From a checkpoint of a small self-supervised audio encoder (BEST-RQ): log mel input, 39062 training examples.
Rows from block 4, named by matrix and row number. Each number is 128 + 32 x the weight over its row's rms, rounded and kept within 0 to 255. All counts start at 0. Numbers have three digits each. After the name is the row's rms in percent of the matrix's.
# convs2: project pointwise conv (model.blocks.4.convs.2.weight, 200x960x1), inputs 384-575
convs2.4 102:135078176171164112193147100170175196126176122127175159160102120094076136141122156130131146122142134144175111155114174105136146099099126155135128120150152123089158148130151126116106128130135178122145151132126151142165133114130190147155165152146108162038099136078101153106099094150177138113097135157104110187161147067067102106074127183130122148119111125139165122099119130179099142191174124100144129136077133094156113080115149171136157022153152091093067090162086131117170061143095108101128154156121085135174166171107147079173110141155110132115114134160096163090107114116185163101
convs2.5 101:141107104091120085117103171149097084210127119116152191175113129107142074120115152164155143118092181177109148148121125119077138143114123071082131120126116115138104151196152098070173096095157057095115117119115130097122103174165149179147149124121178149132116165112140152061078109115123119126080124163092189159104125108138158106149120093136112086103121121123099170130135110165118123097147133114174113142111180133125114133124095118128166136173145069103095093131161182084134141158147124115148138149050155103130102152078082129131153078104049128158144165099089165123065161142131124126
convs2.6 097:094128103112097123154156137189098139054131096117115073171090098142095134140151174105154102170160145078081160103123148164153195154151143076144128089139145102101089154105146186130069053133143183157098126155183178135095089151124162083133131174103140114150166134149078143058072160127090189135146137162142112127121125126133098142103096131088120101100127109165068106121140182126129157141071151109068093141181111111119149141173163055139164126098134105119140136166129167122102166116159058103096152128136082054198169111134139105126120135165128214130115131040120069135060148115191159123
convs2.7 100:119148109108130115157137142135111168139151098123121145155155121055162158199140107153171113146173139164127148066140099109090131152108128144126161092111164142118177122180116142171072128126076112109117101062135116143187120102158140120064145064122165161085088155141063138154191081159152165155169138127145139118072124132084145134083142124163157138142142073186164122120210121121139111105160102121083116130110104123156197086104206164140089101146119165153148139129190092063127113157177170111163089102096153115115161154072088097093129119181068120191092154189077110088152135183101170153
convs2.8 096:132151162117152166059149096159147137169126141075092128162080169103143125150059113148079156118120123155132158166071188163128125141139173144122138088071149130076055143172104163179141103115124099143100092123128141094154120203151175159116116103127090121097124118147151121135124106171082134123093043120141118138138161054046112126186149127099121058147128160154087128150070158120145108093156186148131149119119117172096123147147091117123173101138132101070160138119193097086048123080127149176132102118148105147076099187077105108114159100105217131114149050112154099116139044178206113132
convs2.9 102:147085139056159123077155076085077118128153105084149148173162126113127141102145087108145171122161155146152122122051133117102099144148139112095170091092114127169093139103162100147147153085061158127118104136152094108123152146162108106122166042077152133188124159076118113131138115093145108124138158161098079086127121127133101164131065149122070123174078113109089098141120108139140137158111191093135131127127148124066173108078134096140119167150083139051218140132136167117140139104202174133200120135116088100072178184160109171124092149146102106163093116171136111124151151107096103164
convs2.10 099:095095111151131099110088066131167199092150157074163101121162144167167110086073087090148105124155196103102100116152132133170103144119144103140138099179128180092145134177149164168184118127123121160115173149106134120136198112120050147128127127113067077118108156126138167123124055139113137098144131187149093171150150130140138138184102168146082132101118230113160116144102135130129129156052107105128137148068120139105158169149066186117154118130124076126159167137114142103193118144126104071091168068151084119118106163130121098072140195090141089076139205120123215124118108143117183135
convs2.11 100:104151102154135113095133053080092144130115136182136061066146162119145115171097105094120161169174164147162115156138117086190128101104099166143155169097098096088174144141108128130073160137132192091114135156139091172174080123114147128133176070118169112177121149105083154051104176130107177141126158104104065193127113109113072123155116116154097147145163094180075119123192148122141083109119157089111111112132083175157120124080154091108160091160111177076112143211148146144069100124084116137123109178075129146137142093136143099127116116097096116162108095148086147197069095094141211150
convs2.12 097:067143131145127135131156089062140105103127156068196193096102127124147151140069170167135120111088084112110103142158159107056155078166093131160160068141189098106129145119142121109112143156145138101088140124067151076134102179172139151114146126116129107122104144121149165086153133159146119134155094223138109103134126160195152143177140061145107116103176149141165169151141101130089091170091109149114040189117120092140097164130096127086120155093106119190114128132136162158166144114118146166091095185096202126108133109119082119158185116120146199169106140107115162122148081165095070189
convs2.13 101:174085130192105136165128145106127142091148163092100138129124113144161060132111152106155126091155103132131150136088149126095136108178104110157094133155149154052092143113126103146117181142113083108117099091148081145092113118072096200109180144091096101094168157128124146093107122040077116151155134134133134108096180112146049122112109128100140159150075142107131118133169125098127107103198133133090167093142083068143119102132180144102162102104134159199119133146153091113183136113093091092122095154083131175133081165093156088142061110112143135168116136168112156117159154117144126138
convs2.14 098:137172184157158160129090105103132091174159141077192158108124136132164122125089169139183089056118149095113087170095128147200123152148130173109162147159124115124107125126114128119198203171191114118125118114096171075115075133132136130149135087097132138193138142161109110157174148142135132106139153108102145116146154149096175173112067157106124141157125093136125170089144100160136053118155176124110145099100140128097196099125144196165080110151157122134109096122069090116086145122100124125143087153129122073155155078137162163158165125142139129146147183102127155129100122121099135135
convs2.15 101:089145124145126096107177099101115106106151126115134110122113154106136162190107151188110040144125086169114108173168077121129097116136117133091147124106091127089099145150119147158077109124180127116092098096131113180161125073117153101127084072127130101132055144171129139132176121143125118148133145163173169116145147107159123162115120195131077146198155204117154159066124129151154072072094091107085103123143135175113120195146189136068193146100132096231100158157172103145133127107096122137113059152126098166149103135070113055091139116073046163162125129074161150116131044086088143144
convs2.16 100:120088141165113204168139143122134125144124194183101032096089104187094094089138105137087124090081205070134111151094113150141179099173132124137127120125090086111086130085119091094148088138109110116109083054132094157145186112114104141145153165131118131178144111202144113090126130190126113094129135086124139124183132158090103078074126137153106102138142146150104131155105110095115108120079148093075086127093170088126092131149148101096147144127159139152087116141176145145088151092130075127153180118190166130151110045073116161143103085089200112161100126123097185107147166139113063169
convs2.17 094:198169119162084123122094123111122113123119161172159107176149098152119174144183106099127134131116142152102148164153085076166172102124118138119111127081123106118146102135133154124109163104110127133139129115126158137130092108143113104116159196193154121167142169123112136085153124118114124174116132082110108126132079123123122201142127092111047151157130137086180083167100097052157173073172159128201146104121094103212111107153160165086061140093114131149041158157145105134174074107139115131161192083144100091126117100136174119107119158154143120118156087154203140095140148128086159129
convs2.18 105:134059085171161149150147186151142133162090134145114109108172100151142115141102102185089156135116088149122188139132094111124163110150125116119107105142168133143174133090189080137166134125059108110103130159147132173109123147179149101104116149097116143173090196113077148122131180055090131114154090135134091100102092129095145072128168118155137176124163150128128078097099120148106115063120091070124112122113104107111118159085128068087103108170086123081133083116100129128079084128149154114140140121127083106098045099132091137100097103135244159136149164116121133126178208169146158114
convs2.19 091:080105105138154091119193120190154146121108077079154098126108233141154123141132133159130140122115159129151107197173173081120101116144134189141128110106163152113140173156088088146106053095080110135133085115177116035172126112116092108141151074120128112167125129163150066159133130137136130184116178115103107104094090168157103143095085206158141178090138156102114145141103121110162156107163051168115101127174100112174123199116130112110097202170129115108099127153119101121043162137132113191127127095161077149173110107119101116176127084131150143119135146091089118136130138092162151130
convs2.20 094:114143187131111151143131198132106141119107127136091110132114162130104128112143111114159113135119114140083131137190138123172097134113111106149127062103179110182110110186110080184168143082152175096083183091126069081113120140095094067136195149136126158145090144120168110139091150139116146151102131092121076139146114101112151151106161165148102135144157146096102171145189167110189134135085151102197120111149143122144083131143107114120045170123129081187139118148104156137140112134157146088164168133121091122155126140159159181139129137162180129091113099082239156083188132180086088120
convs2.21 099:124098169160082123102142174095178112128110073128172120094097097150167125098080163135154116117109137112126160133113165137106165112132086157092177141066089134133187120156097090112076123104149152193139115059085182080118150176089144111129120137109109126083127184121142134110148143145096100163187077104132104108129166175143110156149101093103134168154096123140172092155159144125111088051141113186209067094123115119130138102110141110124139124114122100142126080152130095138137126141068128166112072111112158113076156183115046124181116128092021160192125183160094096146150161094145104060
convs2.22 099:150169150155135090091136082189090155108096112147089146096143109144187170122113130085167144109134155160151143106165124108190161116151119107129101124097155148125144090114148122121134152139081119138140120110113148120148154114104083141162151107138113132123173160110132174126139172132091132096146091142153153150089122192196099107142087113101091152112117063090108100150078108112107116101122106060231173080137095182096114184140153050136114154143046088119045086137093135112082111102170120160107138158177147107114102112146084092102134153195065150098178106136165053124161128103171117124
convs2.23 095:110130050169166172116094122114106087159112192116099079089138096058097083115133094122114129099131105123123154109152123064065118117085096101152124140114115093091159170209156094101108145089132177128160091169143165158151114114132229109175140106148090088109154137151102108053166189148113113154158103129086112108132080097150160109114092114119142147108149105073104104148179163130125107134136123153084084131078119122101110158108123152150101146152119185083142143111127096167143109140133134174158215074085156088120172194136165118188113109140151131121114120118061134184086099104187159182
convs2.24 099:136207171152097130139136145148117213167143122091147106094078114105166135102100157117090124135056098157145086133130145103144105175080111170141116184139091129147116121081114123105132123167071080123110086150130134135113145080176124078124070128169091137138107100134137082100095179167118118144126115125094160115160109134110076140093163081130103133104115128084142140137135134107085130149143138141087088102064128082130186109148171086114124140206161079120097193138118079128149126089023187098095041112172134129128196121144091121090074080153150165138176106160143144152156114131172084110
convs2.25 098:168127142124120128104169105107118062162136105199175157081105122102110152119121154136138147116092113138098188151148147201166106130128075140178091145173148079124128195131188143146140074104146119145134155040141202086165149114164117135184118174150083081157114102154086126145085118158128179128126122142162148070184101104151134096140130130098188120184147190184129099059160144139158137162114213190155186126156107139127127130132086152115106171136200113100180130159089188121185130173146092138107115110121096170133159184155177155084132114101124119163165088141081068156092131143153112145
convs2.26 099:159150148148145109114150101106105092123128161113121130094233133126113154080183082117103143109128090127156127146162142117174107121134123094109104133121104129184150150127131192137107148098145142063077166158155102144182131130151100137136142131125127151123064066126121120148129189103086163105110128121111133169150133084106120129138135089108131112178164154147097102133079086158158136132096087192043063072147129168119105149184115101122151069165141147135056110123141102160147116129106155167126144053165123127124069145108125130095074105119115116071116098127196092089089106126088194185
convs2.27 099:146098105079063092111124135114149133074153129090105090135139144101130148053127121127162126108150105129166071188175126112145122138148087130154093131088144119160126095118121102143135139148166128081080114103058157081123147138132137146146089147144133147106125142119096106134172096162105108171125135147136148151159107138174099133152145145093048174127065116146157133138097119139085183119099053086136109136106123145146108184141134156138119160164118114162090109092156141163174156143136098087037116085117100145130149133157112108113086167104132175178086114136139094139078119194105184133
convs2.28 094:132122095102153120141123076143188176198163167107115096115147154060150149130200109133138125155083128107069126148041156097137131154109140117199123131192107165130140128212089169124094118153114125116125085124134124106084195091116101125148093171147119117104188153128123130131137150098148141165137100133163116134114112080063161023174174141136127160116095098144088129102077135111122128167050053118190118123162170157081142118131102192112099157123136059076108155115133101093111178171134154092126137171137101121125139174101170115193117148109154066196110162111126169063129072134163116109
convs2.29 097:153133142134162167158147073106122205170085104114106129094170112157163101120138136105143157108156159120139115138120149129070151138141090167170110139156214089101114115127143137175145159147134142178117118207100154137144144073124112123182107113113150138083158145128151136156116115085157118145087104090126075104172103115131149154084108179126071149138123101129129162119174126154140117233043133107080090125112131082163138167141118136109082182165168126161140170131081140144146123094145132103120107179132145125065059146095115186117173067139059149148140087144137145136123140169207109078
convs2.30 095:112108119122127083124131063156123121168142099149152175155113137075119130147106144141173115160127223069117207176089141089138055123113100125112155161148123198127134152176083107143097081159159166082115160139117083114114152095127152056083124076141106142135086153131136139115179113129133136118133175132121123153113089109083113090179200081107090107071117101096136126080109140049143160050072123131050145154173128162078147114109113117116154126150130156119087146142113085157148115109105140167111134191083075108142160061136106095115120115089200150057108148149105136154111134102058112151
convs2.31 096:124122186184124160131128138119085187096117104112158076094161164143123122112103123173153150100118102135120205072081107060153187096144107147166096134182071162128151144136113100112120159111163079090163124136080148157094114116117113147147127125073122087113135139146132125136177133101144097111107136118178069098108161136081119128117122158116102109164136172103134038122173128089174188171114114139074178094154164113121089178086100141113168034099178129166093110164187134118110172156166074079113190135192114161120068118121168138142140078062073194134116090119075087157123103116186150123
convs2.32 105:165122135104094168155162126141119172092137109132111102062120125200119120145111147113091124185064152109134160102092114119145111137109105117098121152167212098195102113135091104073077118150112151085098164137136122166075116093104148129093137070124131072146152126135111109136143123078163161132124165108174134171122184124116155127129183162042203189100186117116137126160123126065135143186103144145143157101126141176084178127135155147150085144066164130165110090068110097073114113127110080154057114016110126122134143183159136153092081169060150102118103076123132156116094133113085058144
convs2.33 100:109075088148183133117134112120097122150162148073100103089119138099072144114125134133146110122113154094128125158061133108050173149133098151110100154150050091082111140087084110130060153074135137141145149175157136158137096161123056121126149083111125150141074173113141131117114062134087161123156117185108102082133157055146125129128149166109090124088125144140169125141102144121138134164154109120128205146114109117136112086123100116134124062142137083143056176148207191131213074170129127176216129115136164144114121105137129168138164204120086076198126129126153150098120069116058167152
convs2.34 102:085123154127123133104147089156117181053142135138144099120167161115134083104102141148129116145153181150069107085133123145158184141194088155175103110147143079187159161172136115131136120072110114133125147082190103155137181129107165170148144137088140164135102097153184141114156109111136183117156164144145110099154159109107186088138123150145113188122110105125155086133137105193123141185121115161054175155146107049190133115140143176108115122148103129099185205137145126143095153132143092114147092087134143116097151109153129084125108141069134097050170171094158090128071142125096071095
convs2.35 099:139136165072155145126192128047081142161113049093158133160154135143141091139098102128111078088108060129161153101124067083139117152086134170179128162126123166136162146152106128141122129068084153152145117149109139204135087120159138138078107048102154097074071081144139120141133145091136119097133116117124152083148180109132116140101114146157169125206114154083165139114132112127136093054169116080107154132130128114120146148153089168127100097154110128149167127135122165167142119124073123141122111083072088096130133069145057129085166146115096100195102111167117124141089110152133068181
convs2.36 097:176166146193137131135131118146123127183134178158076136103107165094032098100175156125129150120129138080107133106112146105090178121105093118103130152109123079124115120157199154118131158062131096126133135132118106181135122055156092135114084185140111135138159129142137167109115123151130159111160120156183112123133179074041161168114078115143201126125067107138102141158142159166129171087104156126134069118150082124115160099113159226110120085097097123132092125124150155124078072118090108143128126117172138145124119101102114115128099171133201091094081146140142128139151108131172073133
convs2.37 099:120105138170099144129052126130141064164091086139168156082174124125144124155143156068138092113144187057107125079123108119099180109117118115165142193180156083127104136154121089175156081158116024155109130087145136162179091115133140092129124089081150176152130122146142120127150120103128143073077125142153131129122115163144165147149110187128141128079137123172133113125141174160141064113059166112147136151119180122135119129047099126101150095068125094142097168148096106119095121066147095125116171170106149162077163115126154133054142116160097077136188158070088074157159129155166150133
convs2.38 103:119127144084144103152076128145080112113134143177099092103139125097140166095121189149147088112132145118093057119163105071176176103131148047120119200182156137082128108138156133136141126167101125145133127108138135062126062117135177110165060088144142109167182111153089117134186167105093099159157150141068144119078095160127180086116085065103119119163154164162151020119152096092116115199158152095117180164119162092125062081123123098114109161154199084123140106139058095111171140188096147141079119156131112135144119139114135125131109139123127110128126144218130117105090149129080107180
convs2.39 102:095091160133114114080135168125162096158129155149162146123148169099175132128104141116124114152078064143083136167106152147179155111134135103168143110168115116118125123158143171091114113092061118153105110078187115111138055135119175178068165116138150126156135110119139105132097113116146150165140172110143128161156143087154125105127160130151143120120101085205201081171137150130127099140100154105099145151101154082080134162182100055134148167109166161115128137090094131121108118097137131147128118128124158123134153098115110151101176159136125150212151122123112087100131102120117106177
convs2.40 098:140170095137144126124162110169128142143148151131147142091144150088117098085112117127143160137105136123141107137153156087169138154146168168120173159209178067152169150095172133134104132139150104087129139095123122155167130202167137098089069154159112122155092141083145123126141177148109158099127156119142133120130147112131155107139108082140089061135151117047177127108150107127152124088076212095135092136143138089129143192090142090116205147098138142207135106126126174189079097109092093140083098147147174150101117149173132103129097121135119145140165101097121181125174080099151192069
convs2.41 098:114097155129124155116098116168080211121206144125146047150070180169087167119106115172126177073121120129101090131142106176095114123134131163086134153109116113182076109152139184140156138125140112155071132111072135056113121139091172132137133139118130105103057126117173113175160168100112101119103124153087142088142139116137129158134148099086162157150130087158091114108153162097155094118153128154101101171095080090068139092134128086145081050114174173116154126093200151081152120160038151106102129123144174130109149085140112178112128130120145168048115129183112109119139136116138136067
convs2.42 100:150108176134141128171171114174126172115137118100139163170147142085124101117080137069158108127127132150130159099170121087135129080185111094158098050157125081173151097083095077136127192140099145113125150146147155143113155149164135149122132155102131166120096079096161123095147157137149094135142135143125158164097093167133150075174130149114134123094163109148115113168147140107092081067126193076132178196164120166133105080180141163126103102166092094107160159127117121126165186146123121136164114168124146134152140055129203092177130116185145059115092057168113174127110061108088088133
convs2.43 105:121134071140119155168173121155110119118156120128120159134168186117125107169104123097133143167168117103126183106106087069109082099135110180130151090148137118135097135115115149123112043103133151120131147170134160096154126103117087139126119081158148125111133082137138121179161129068131118143095136130078105123131155067174160118095128201120153126138113197112083052095110142068134179156161133131077126115122122114123109084166119186134167157143076157102142079136146157150104129129111128180049084098132142131048094120160117135138102137132167113082165138105182172155156125110118108048
convs2.44 100:141185122118117154142193104100121110078084145116148149170146109132119125061147143130077116150156077129130149159146135087116127053154107196172161167132068126167123120160095124116061093183144140166123121079145086141169171138096082126132138097106087090087116135130088140152096114141128083151117117099139182104149113058084142147131152208121167123109159067150154136134099127078168118118135148140070085131133175127104166124122126161107111137082117170114143125184098091146157112141121051166086098181103132079010084126104140138111119155118138139132153101099093159093190080147001155129
convs2.45 103:139116051141174090138131113094075157162130170140169080119114125121097166101151122077128107134044081124143114130140141124113117089119062133126107097171111085119104094116140130132141094158117133041112124131128108159147187070093127138097097173146085032139118125123186153152106149115149099110133097144155067094127152149096097163110099081149139114133142104160141139065138122106078119123119040101138084145098125114123160106169110084159131087023122158152199114155163107138148118113091118082112138119137128104129137073165210174167148130196057056077141124113095164114153130140043115147
convs2.46 102:122181143047131190143097071093157148119166086220128169022147164177180130151137120151097133109146213117126127133105178121111151098122185135117139118179175141150138172159124147178086161117164181120107055104121178192132143130109160143100118181114043106099095123122087118120118116177131134082079133133129145070115138150113144151168037146070078166099087078126183115030117155102112103146143149163078142087134120115095143148125175139149082067159099067208081147155104130147176081161115157123149132154131147139135164171084164165165158112138150153154115108080176111143100110152139097175
convs2.47 096:131110121138098129114048172143165142068170130107120101160167148138093161098118171163096152136066179117149105146174170127105162125146105172166155113166147104135170156127126109148079160115102164155103100104112093099096112085111166145080109161132144142160135130165100138154130136107144133157162142093126090104121166156124137170121123135084100160115128130115095141129168166108113174118071119182132105159098156155097082176127157102153085101158117079098182073212120058122097093126127112112103087102097115116132180072141147144175093134154102130073157129083084137081115086174150186181
convs2.48 099:118123132142100099119135170096147152106120150074099140104168057107152103088149139138139144146090165145163139160135160184113156090135133135137108091181111135202094166114160177128106102117114095166128142102125119141158105115123146139167146143143131164085103098189104105111167125162129106209149109106170080146110199097131155118127214151106090099082150183125142160204147124118179162086176108119148138047115065119114178123109128126121124138120153112152090105118108073145131131148118130090125097160139128084132157120134104135105170117144082179199116127182127099129179157120101093166
convs2.49 097:154145088144126096081112145112142055082147050123146103118204089137165116148128163136116123129167154192072104147113146113136142131093092123112132141149114136109192176235136091034120066109132073119130126097137055102135154137138101088103167132120118165126147122119080155100189104107159107177160149107184108131097167074164113170064131186156104144122120144151160160110197111203116146147119167111134126182077171144167117142126203170167147174129098104074079095108160105165169124180169132120115107120126090094176101135074112120172108156108139117113144052161128116151119125110134122083
convs2.50 101:150125152152150161117145135096136121117150090166113128085092154172131127193184085118187118124184074196168124120156063098117056113141178096108175121195105086152099116153160136129145138168081122116136122080161114092151112097176080108129101165049124119116093098152088136095139148134138114084159125092129090140114110164220139117066081147108104151104135078172031146114108149127101170139150174118125162169103083125109124093090146145100070121103111199176160076163139080143146137113140134125118094156112132163093241047100149131137187097124150092097135065150121129086039026135127127117
convs2.51 102:130106143157121086122072124081117160134132128108086218091127182189155165119124104083121110126101114182179095165133076113105081103123114120153146102158139114078072145194172157097141114099160174113073112154054113135182096218098141126131135136135193135129094147144091135115238096121093137109207154126108119135107074148150139102116150140149065140121152152133089137105129161156147080156129167154128210136148157081139135157143114138108086107109166139114141139120216140055127133098136170170177189115072161183125099174093136123164136153152117078167154145111165154182113136135155133124
convs2.52 101:135170144116131115175085122111138096145122093184093166081153149158079145183165094098145082155107144137145141107126065145159120083080065069156129124130134169066188154055119143137154098136182106111143140080064166101163148129086145124156168146135071083143156160117080113081178089171122092129134117142136143106100131165132181130134178115125158090214118119119132152084152115130201095090107185148164078079072139179130077149163121126157093110144108106127112073154101176122133157069068133138142155132081142085110155108098137090161102100152153163158143136214124176138088148107147117131
convs2.53 099:130128138114074107153125117156140128107129135101105125150143079073089083156157140088138161150194087153160133085129165094096153090163102164122150142147147173135109140140138093108167123068115152152139133086104076151202060153133179122168148087126149118087161110145152071146123149154087110169141121123151156169184111149149119146126173168148089101121133156088176147137107151133127123154169215161099082135105163126130133150091088102122083205112146113141130147150081106132154129148139063151174074104165164069073191091141115150087175139135197069118100131106113187144119142092016086132
convs2.54 097:082168100140138111078042107137116140057110094136162098132150180102135081159083136042205162117173100035118155184190100156185137158038109103134072125119166112168115158084100137194170132123161190086143123191192068111148128132152128160140128111121174126095121108065111109126156173158162157115108111161122127069100127161083120150086129135109188067106109122136120127025189116099103150097109119193067161095156084130125142155143174141153160132139150148141104189087111175080151093170124123149141113060155037094149117116138135130095157097132137130173205096127137031221160138122054149090
convs2.55 100:145137104065148135124115082121110116159127141079110145201136136079125170134103080123173187102112169153156133180179160131145127062163125168147134142140110133122086080051104105160129115091120086089159159160148181204136122125136169095150136147137126161160072087082114184082129158117110143157179150129041088088196099147138139103075126171173106127116141081117212115144072121093075095110125130146147115125124107157144143227126064095139056004086152133136162112120072172127094133100117150134149120126129171149124092136136061157133096111105170067117085180109108088143151139125178138130
convs2.56 097:145137191129127186079122126135109130133129137196089160120117110113155117068139124166146133144094148107119093160127128151154173139126146149147102137069170147156115127085148142088108180110142117115159136119203118103164128142109078087163171137075146116111128108178116128143146142106168177218190129116128168172083141174044136131143147100142168131141129137107188198216115094109127094190129168140166189125118130131064157123163104129125134146082095076147095177134172067107094111165106123122129118052122146159107150128178137133078122129095114099092133112129130096129145148117169145091
convs2.57 092:150147131121144153204118122188133154103090146106188093171128123074152140092136104087138113129076121107130089148147112124094101097091171127162145071139117142131114162132170161084101180071090168124118128096135197071140098103078116145158103103089146132101126119115141157151084119227050143136127117166106087191136157125102128130135074127118162161067139125121170095099119093140118137182116163158145149124118152104122114177125149154197112117164143124122158144118132108116116134138103105137155203063133067093136197088118069145144137095119127149166129134157150142156142148140172104183
convs2.58 101:161123103170125132146083171107130079127129154146163124198063185162062108154100125148109174168147097156121115176174180119136142118155161150065085155131126102105130144116115121125114140097084129033162162131176074153111132129139077141114081078098147169143140102139144130133101056125115100146082074159100173130151075129070117161123098138135119103067107074112174188106068060112104128166144135098187149131130145125153162102135131151149080070136166111178108177098136116090146102187091149126122113118153145168161158110098104115217121112095154182058155170151138125114127181138130174143
convs2.59 099:138116132201146164144129172168128170099136113097111160145132131113109129072112144183119080103092172182139154180127090171136083163135144158161140124122094067122178114100163093112129099142108088067129131115154137209158123106090179148118162142125117082163111169118133122092113091210126084156144113076145118154119114106131170137167096135108192099116177163132166118100111110128101096020129097090212091139079106120098153146081163098157160075100125154080094123183096140110157100133134091195136021149069126050126122098080158157074096131134131144122105058121157096127114140114086184103
convs2.60 102:121151152129163148151125141109131210128141150136112119128151117138092186126087132069113119151094065064126148095133114151142109141097145143088137135128151134150099176159146163120152187158143119119100125130104150115113129105135162190109064163132086107126123181162115143129113164117117095127161157128136130171088137129081099090148054106055171175149083130099139119211142122125133077126077200118065093188120114117150173135081152118137121105042145090137092098145087154130093183080102099106155121161139165178067161130146124154115128095123126098094166157130052160110144123200124121118
convs2.61 099:160166136095170160140127141133175046129183178071159070178134109115118163103145133103164107103129130118106127107136080077158094068148111151175121110106146139105115049115134094173148170118130099150157108049090092154105125155110140144140117136140052145141118121114095087083170127172112136127065123140137119118175082105144148083124110148139126128126073162120094056115167125132115076119189136169111111141200133101122161127092113144097123091135084087140136168140124144119143193114139161169120082118150136104176127146150160169078080105098080146120146103134109100117040083147113059148
convs2.62 104:121160095093190158136145095160128116175167121086132199096106136164093109178136112111164131168146111085125146164094147141155142091147164137099156203116152157115154190138109157159116105157101126100106134123119255145108127150130129058089120148126097167058151145124150151141129125096138158165121148121153106177142104099096122118102104091125132092116063080112114138144181151081156130136112168140125138166147111144139116108120112132127158131112125108126180172133080117135117152103065197208175075115119155171066171118146114087183115162132099148110137199093077088148202083171212046124
convs2.63 093:124100177188161144111148172108141189131126113064083191082157122138119143191200150087129179138144129108079121110094132060205190162090118090135133090112176123149060140208132138048101124124114157143141157121091114128098160173119129161142167143094212160106147181150090091136097046135069102125147112140185125110111122100199096100131133158120101159105116109120168130170108082137106121136090145086106122076144194132164187119095096141167182170132128122020145141065128131157106121174137084119065138150161166141140090109150142140103163137142171123032152156146132122124163164175134101207
convs2.64 097:118079115167117114113131121104130166186098135147131197127138104171161095146111134156147118106197104151107153122127113115106127113090106135129144152135171142094141155137058138112107096079122187143165145067185158136170103092103139113148050038113107160089119122206105136156109165094118091112112141075122163152224137142136179116097137076066127096142099134119108141134118102095142107106148157118153104153091088085154187144126135180117115108163092116067199130132113147092058157128105108163167135073156153132092164156130134112138111144127127151151092120130136116133135161144172182107
convs2.65 105:138109096163076136091129145120097092176124112124119194128190121123138186139130114174076130132144133066048125048119070139140107136133123149092073042099133174131121135103152149075209176152097126088094142094046109128154120117167106121111122127130128097149161116139108160118150117053099142053047129143105148162100129165195126165132115122142138107071145125127153125155178100125105105118190105150090107114142156127141151089128136085188136068150144173133143153087143110143127146144113168124143084102135122140099176133109152102144096074155148140162102194146119112194141144201107107124
convs2.66 106:134197172092163159167111096112154135168098130171114137163101087190163130108130145200137134154127158121145172140136106141139115129157082088146110123124139134137199159110154114119079119125113194127098091110089158108052108123156172167083146100091131139118141109087109135166125128106112119137132090140149140183128138174191197121113102094125153110204121158211047107137091122137149114162137178098160138112136049166168193126181137134111099131051138186079131095082100121156120115096150088116154160132115150131099185133109193164099108128096147173143106135115100149141135156119062162117
convs2.67 098:079099127077077184173124148139144098116084116014124105157147122180123145139103182114124168121066119154183190170109104108103088125147149147178107117130108122126156160164054137087170075096146116087123144161148158112173106102133087160109146134140149154161080133129128165132127178158105132145163153138082136141164177161126120112172183138110147162142124159126085155099067093141128116164093073161136187131195125170163145112075150133108097104147062141200085159126144161132106102157135137091112091179185114183150122178175124077082156098144074158165103146160106080075117115133196147133
convs2.68 095:174153140112114122117090115111163181132081087156122093107105153067126090081112133101129135131124097119160168164206087134120211149102161146159140123130154112105145131159128105078110159170089125148144071106117121175130142162164074135150166134117120162204133127168144128113117186105147117200067162078152131087167138187083115086173082104189107123160164148124154145131177117150087091215113161147120145126092135095121140140090087128094167169097186087088111149071109170119096202107076084069084180153138140102126143151132187120159112156158141199134108125102143117132191123163120067102
convs2.69 096:188145156068117173120111140115144096080149111116199161102139159157110138072113166146147112143141112121145051142111121135154113123111170174153151111067135130141111089182068115087134109144146132125116105123139126119191105118149072131180093079129153105161061107157104146118123097096128155076083169116085141115150118215123159132172135107206136093157098129117090103049093182089095099135112104108100147164212090156116154124136156117119106118121090063127107139096128068139000131182139112092121167066185128128109140125142097163082107170097141145100183120047200108110149062060146121147
convs2.70 100:194108113129106134180144102090101082135144084116126141216068142110163100163142126156162111164151109084143144138162141099194131139168131158137108132127115107148073161152165146115151146156168107111105129158160152163122148086092084128091099170158101103210126102150141119151103190125100122125060118141162143107097087160158105154108112084156113079158144160104122190114131120119108157105085058143073130160090117138099036148142148107138078053156160120217105155112147129160101147124151117136133184124173118134144153099123153126087116092100226093175178143176146191170137141176094073102
convs2.71 097:129119126115164114115198151115088181130113164150096094176120052137147108118159165196140108133163090164127171156091169102143218121138132105118135124124062132130104158128080145171172124127071049090162184125101111137066186127103092114092107102108117148145205082124162144115141111144123153117107108082118143059147129071101201112153134205165165161139155106104114165146088123152113190143172078129129076119128175084161151077070135109098167160201149150138083123163130176143159099134094092090154110152108159120120121130139160194118136121170097132107098117129095166110119165143124113178
convs2.72 099:126106086101132184164070132134121174125181139136126119095142217146123107106136087157143112156167139113087127145167110094106110161122167118170108094138103150101103109116101172139094141101016102112144073109099117188161101112173108120174098097122084092113125149125139110125151180123085140143158097110140157113090142088131151141164185103161144109106116087144122137116113120084061096098148203163035171130104096186120090111097135066118124199195096181178092104115123098117092138127135082133123108125116116132139128121178177137122142124130202037069151151132139161148164123092025225061
convs2.73 093:114113165161134123157127142096118067127120132251088095160066143154127159104130119171070169130100074073150186126144143199092156146139133096138123084115175100130063140119107100174111122122196172138161092112120124128057135124149139103129096118142110101146084212116099126136058130107086076149103088128128162162202108119107152119097101086078161114159152111136135165152130118101087161086142086089147116112150085109121089120095094097155106060138143066148133109026166124114155083161112115098160090093115132142101182116133195107087127137090157121161122156142094116142131136143102148074
convs2.74 101:090138122112169126086092122138175162162132166132076103139114135167120143133115102097069140182130129109107093126090105142164106137072157110150125104081116102143113149197150102129098184110103098166131184123113144164133142154146092176057105172111078102098116067130128129081182140164135075104169129120139107082131116162152132127143133132122205131109135101124161084110124176068114110205107125123078115131059149161145097132102177124092123187070141102071088111144142144162102139103188182179122153205135107187163103108151092144152091120124157136144087163134123069130109196171169123081
convs2.75 094:150160124174125118099089181126107047074108123121148093200082138111131163151119145192115144129199116122108114143125077083156048117103152117161112186102155150145060131164083096102094101145085126098134150091144102150118135102131187165122185180126090105157102120113098148024121132150120147117130100156091101098111119097077054158106106158173114114121114168096166174176105188105128075152188152127099121087163087080137142103135180148074092085139117151170193156129148078114088108144083175142086164178182113114156124109094128132180134119140204179123178173122089123143100114109098173131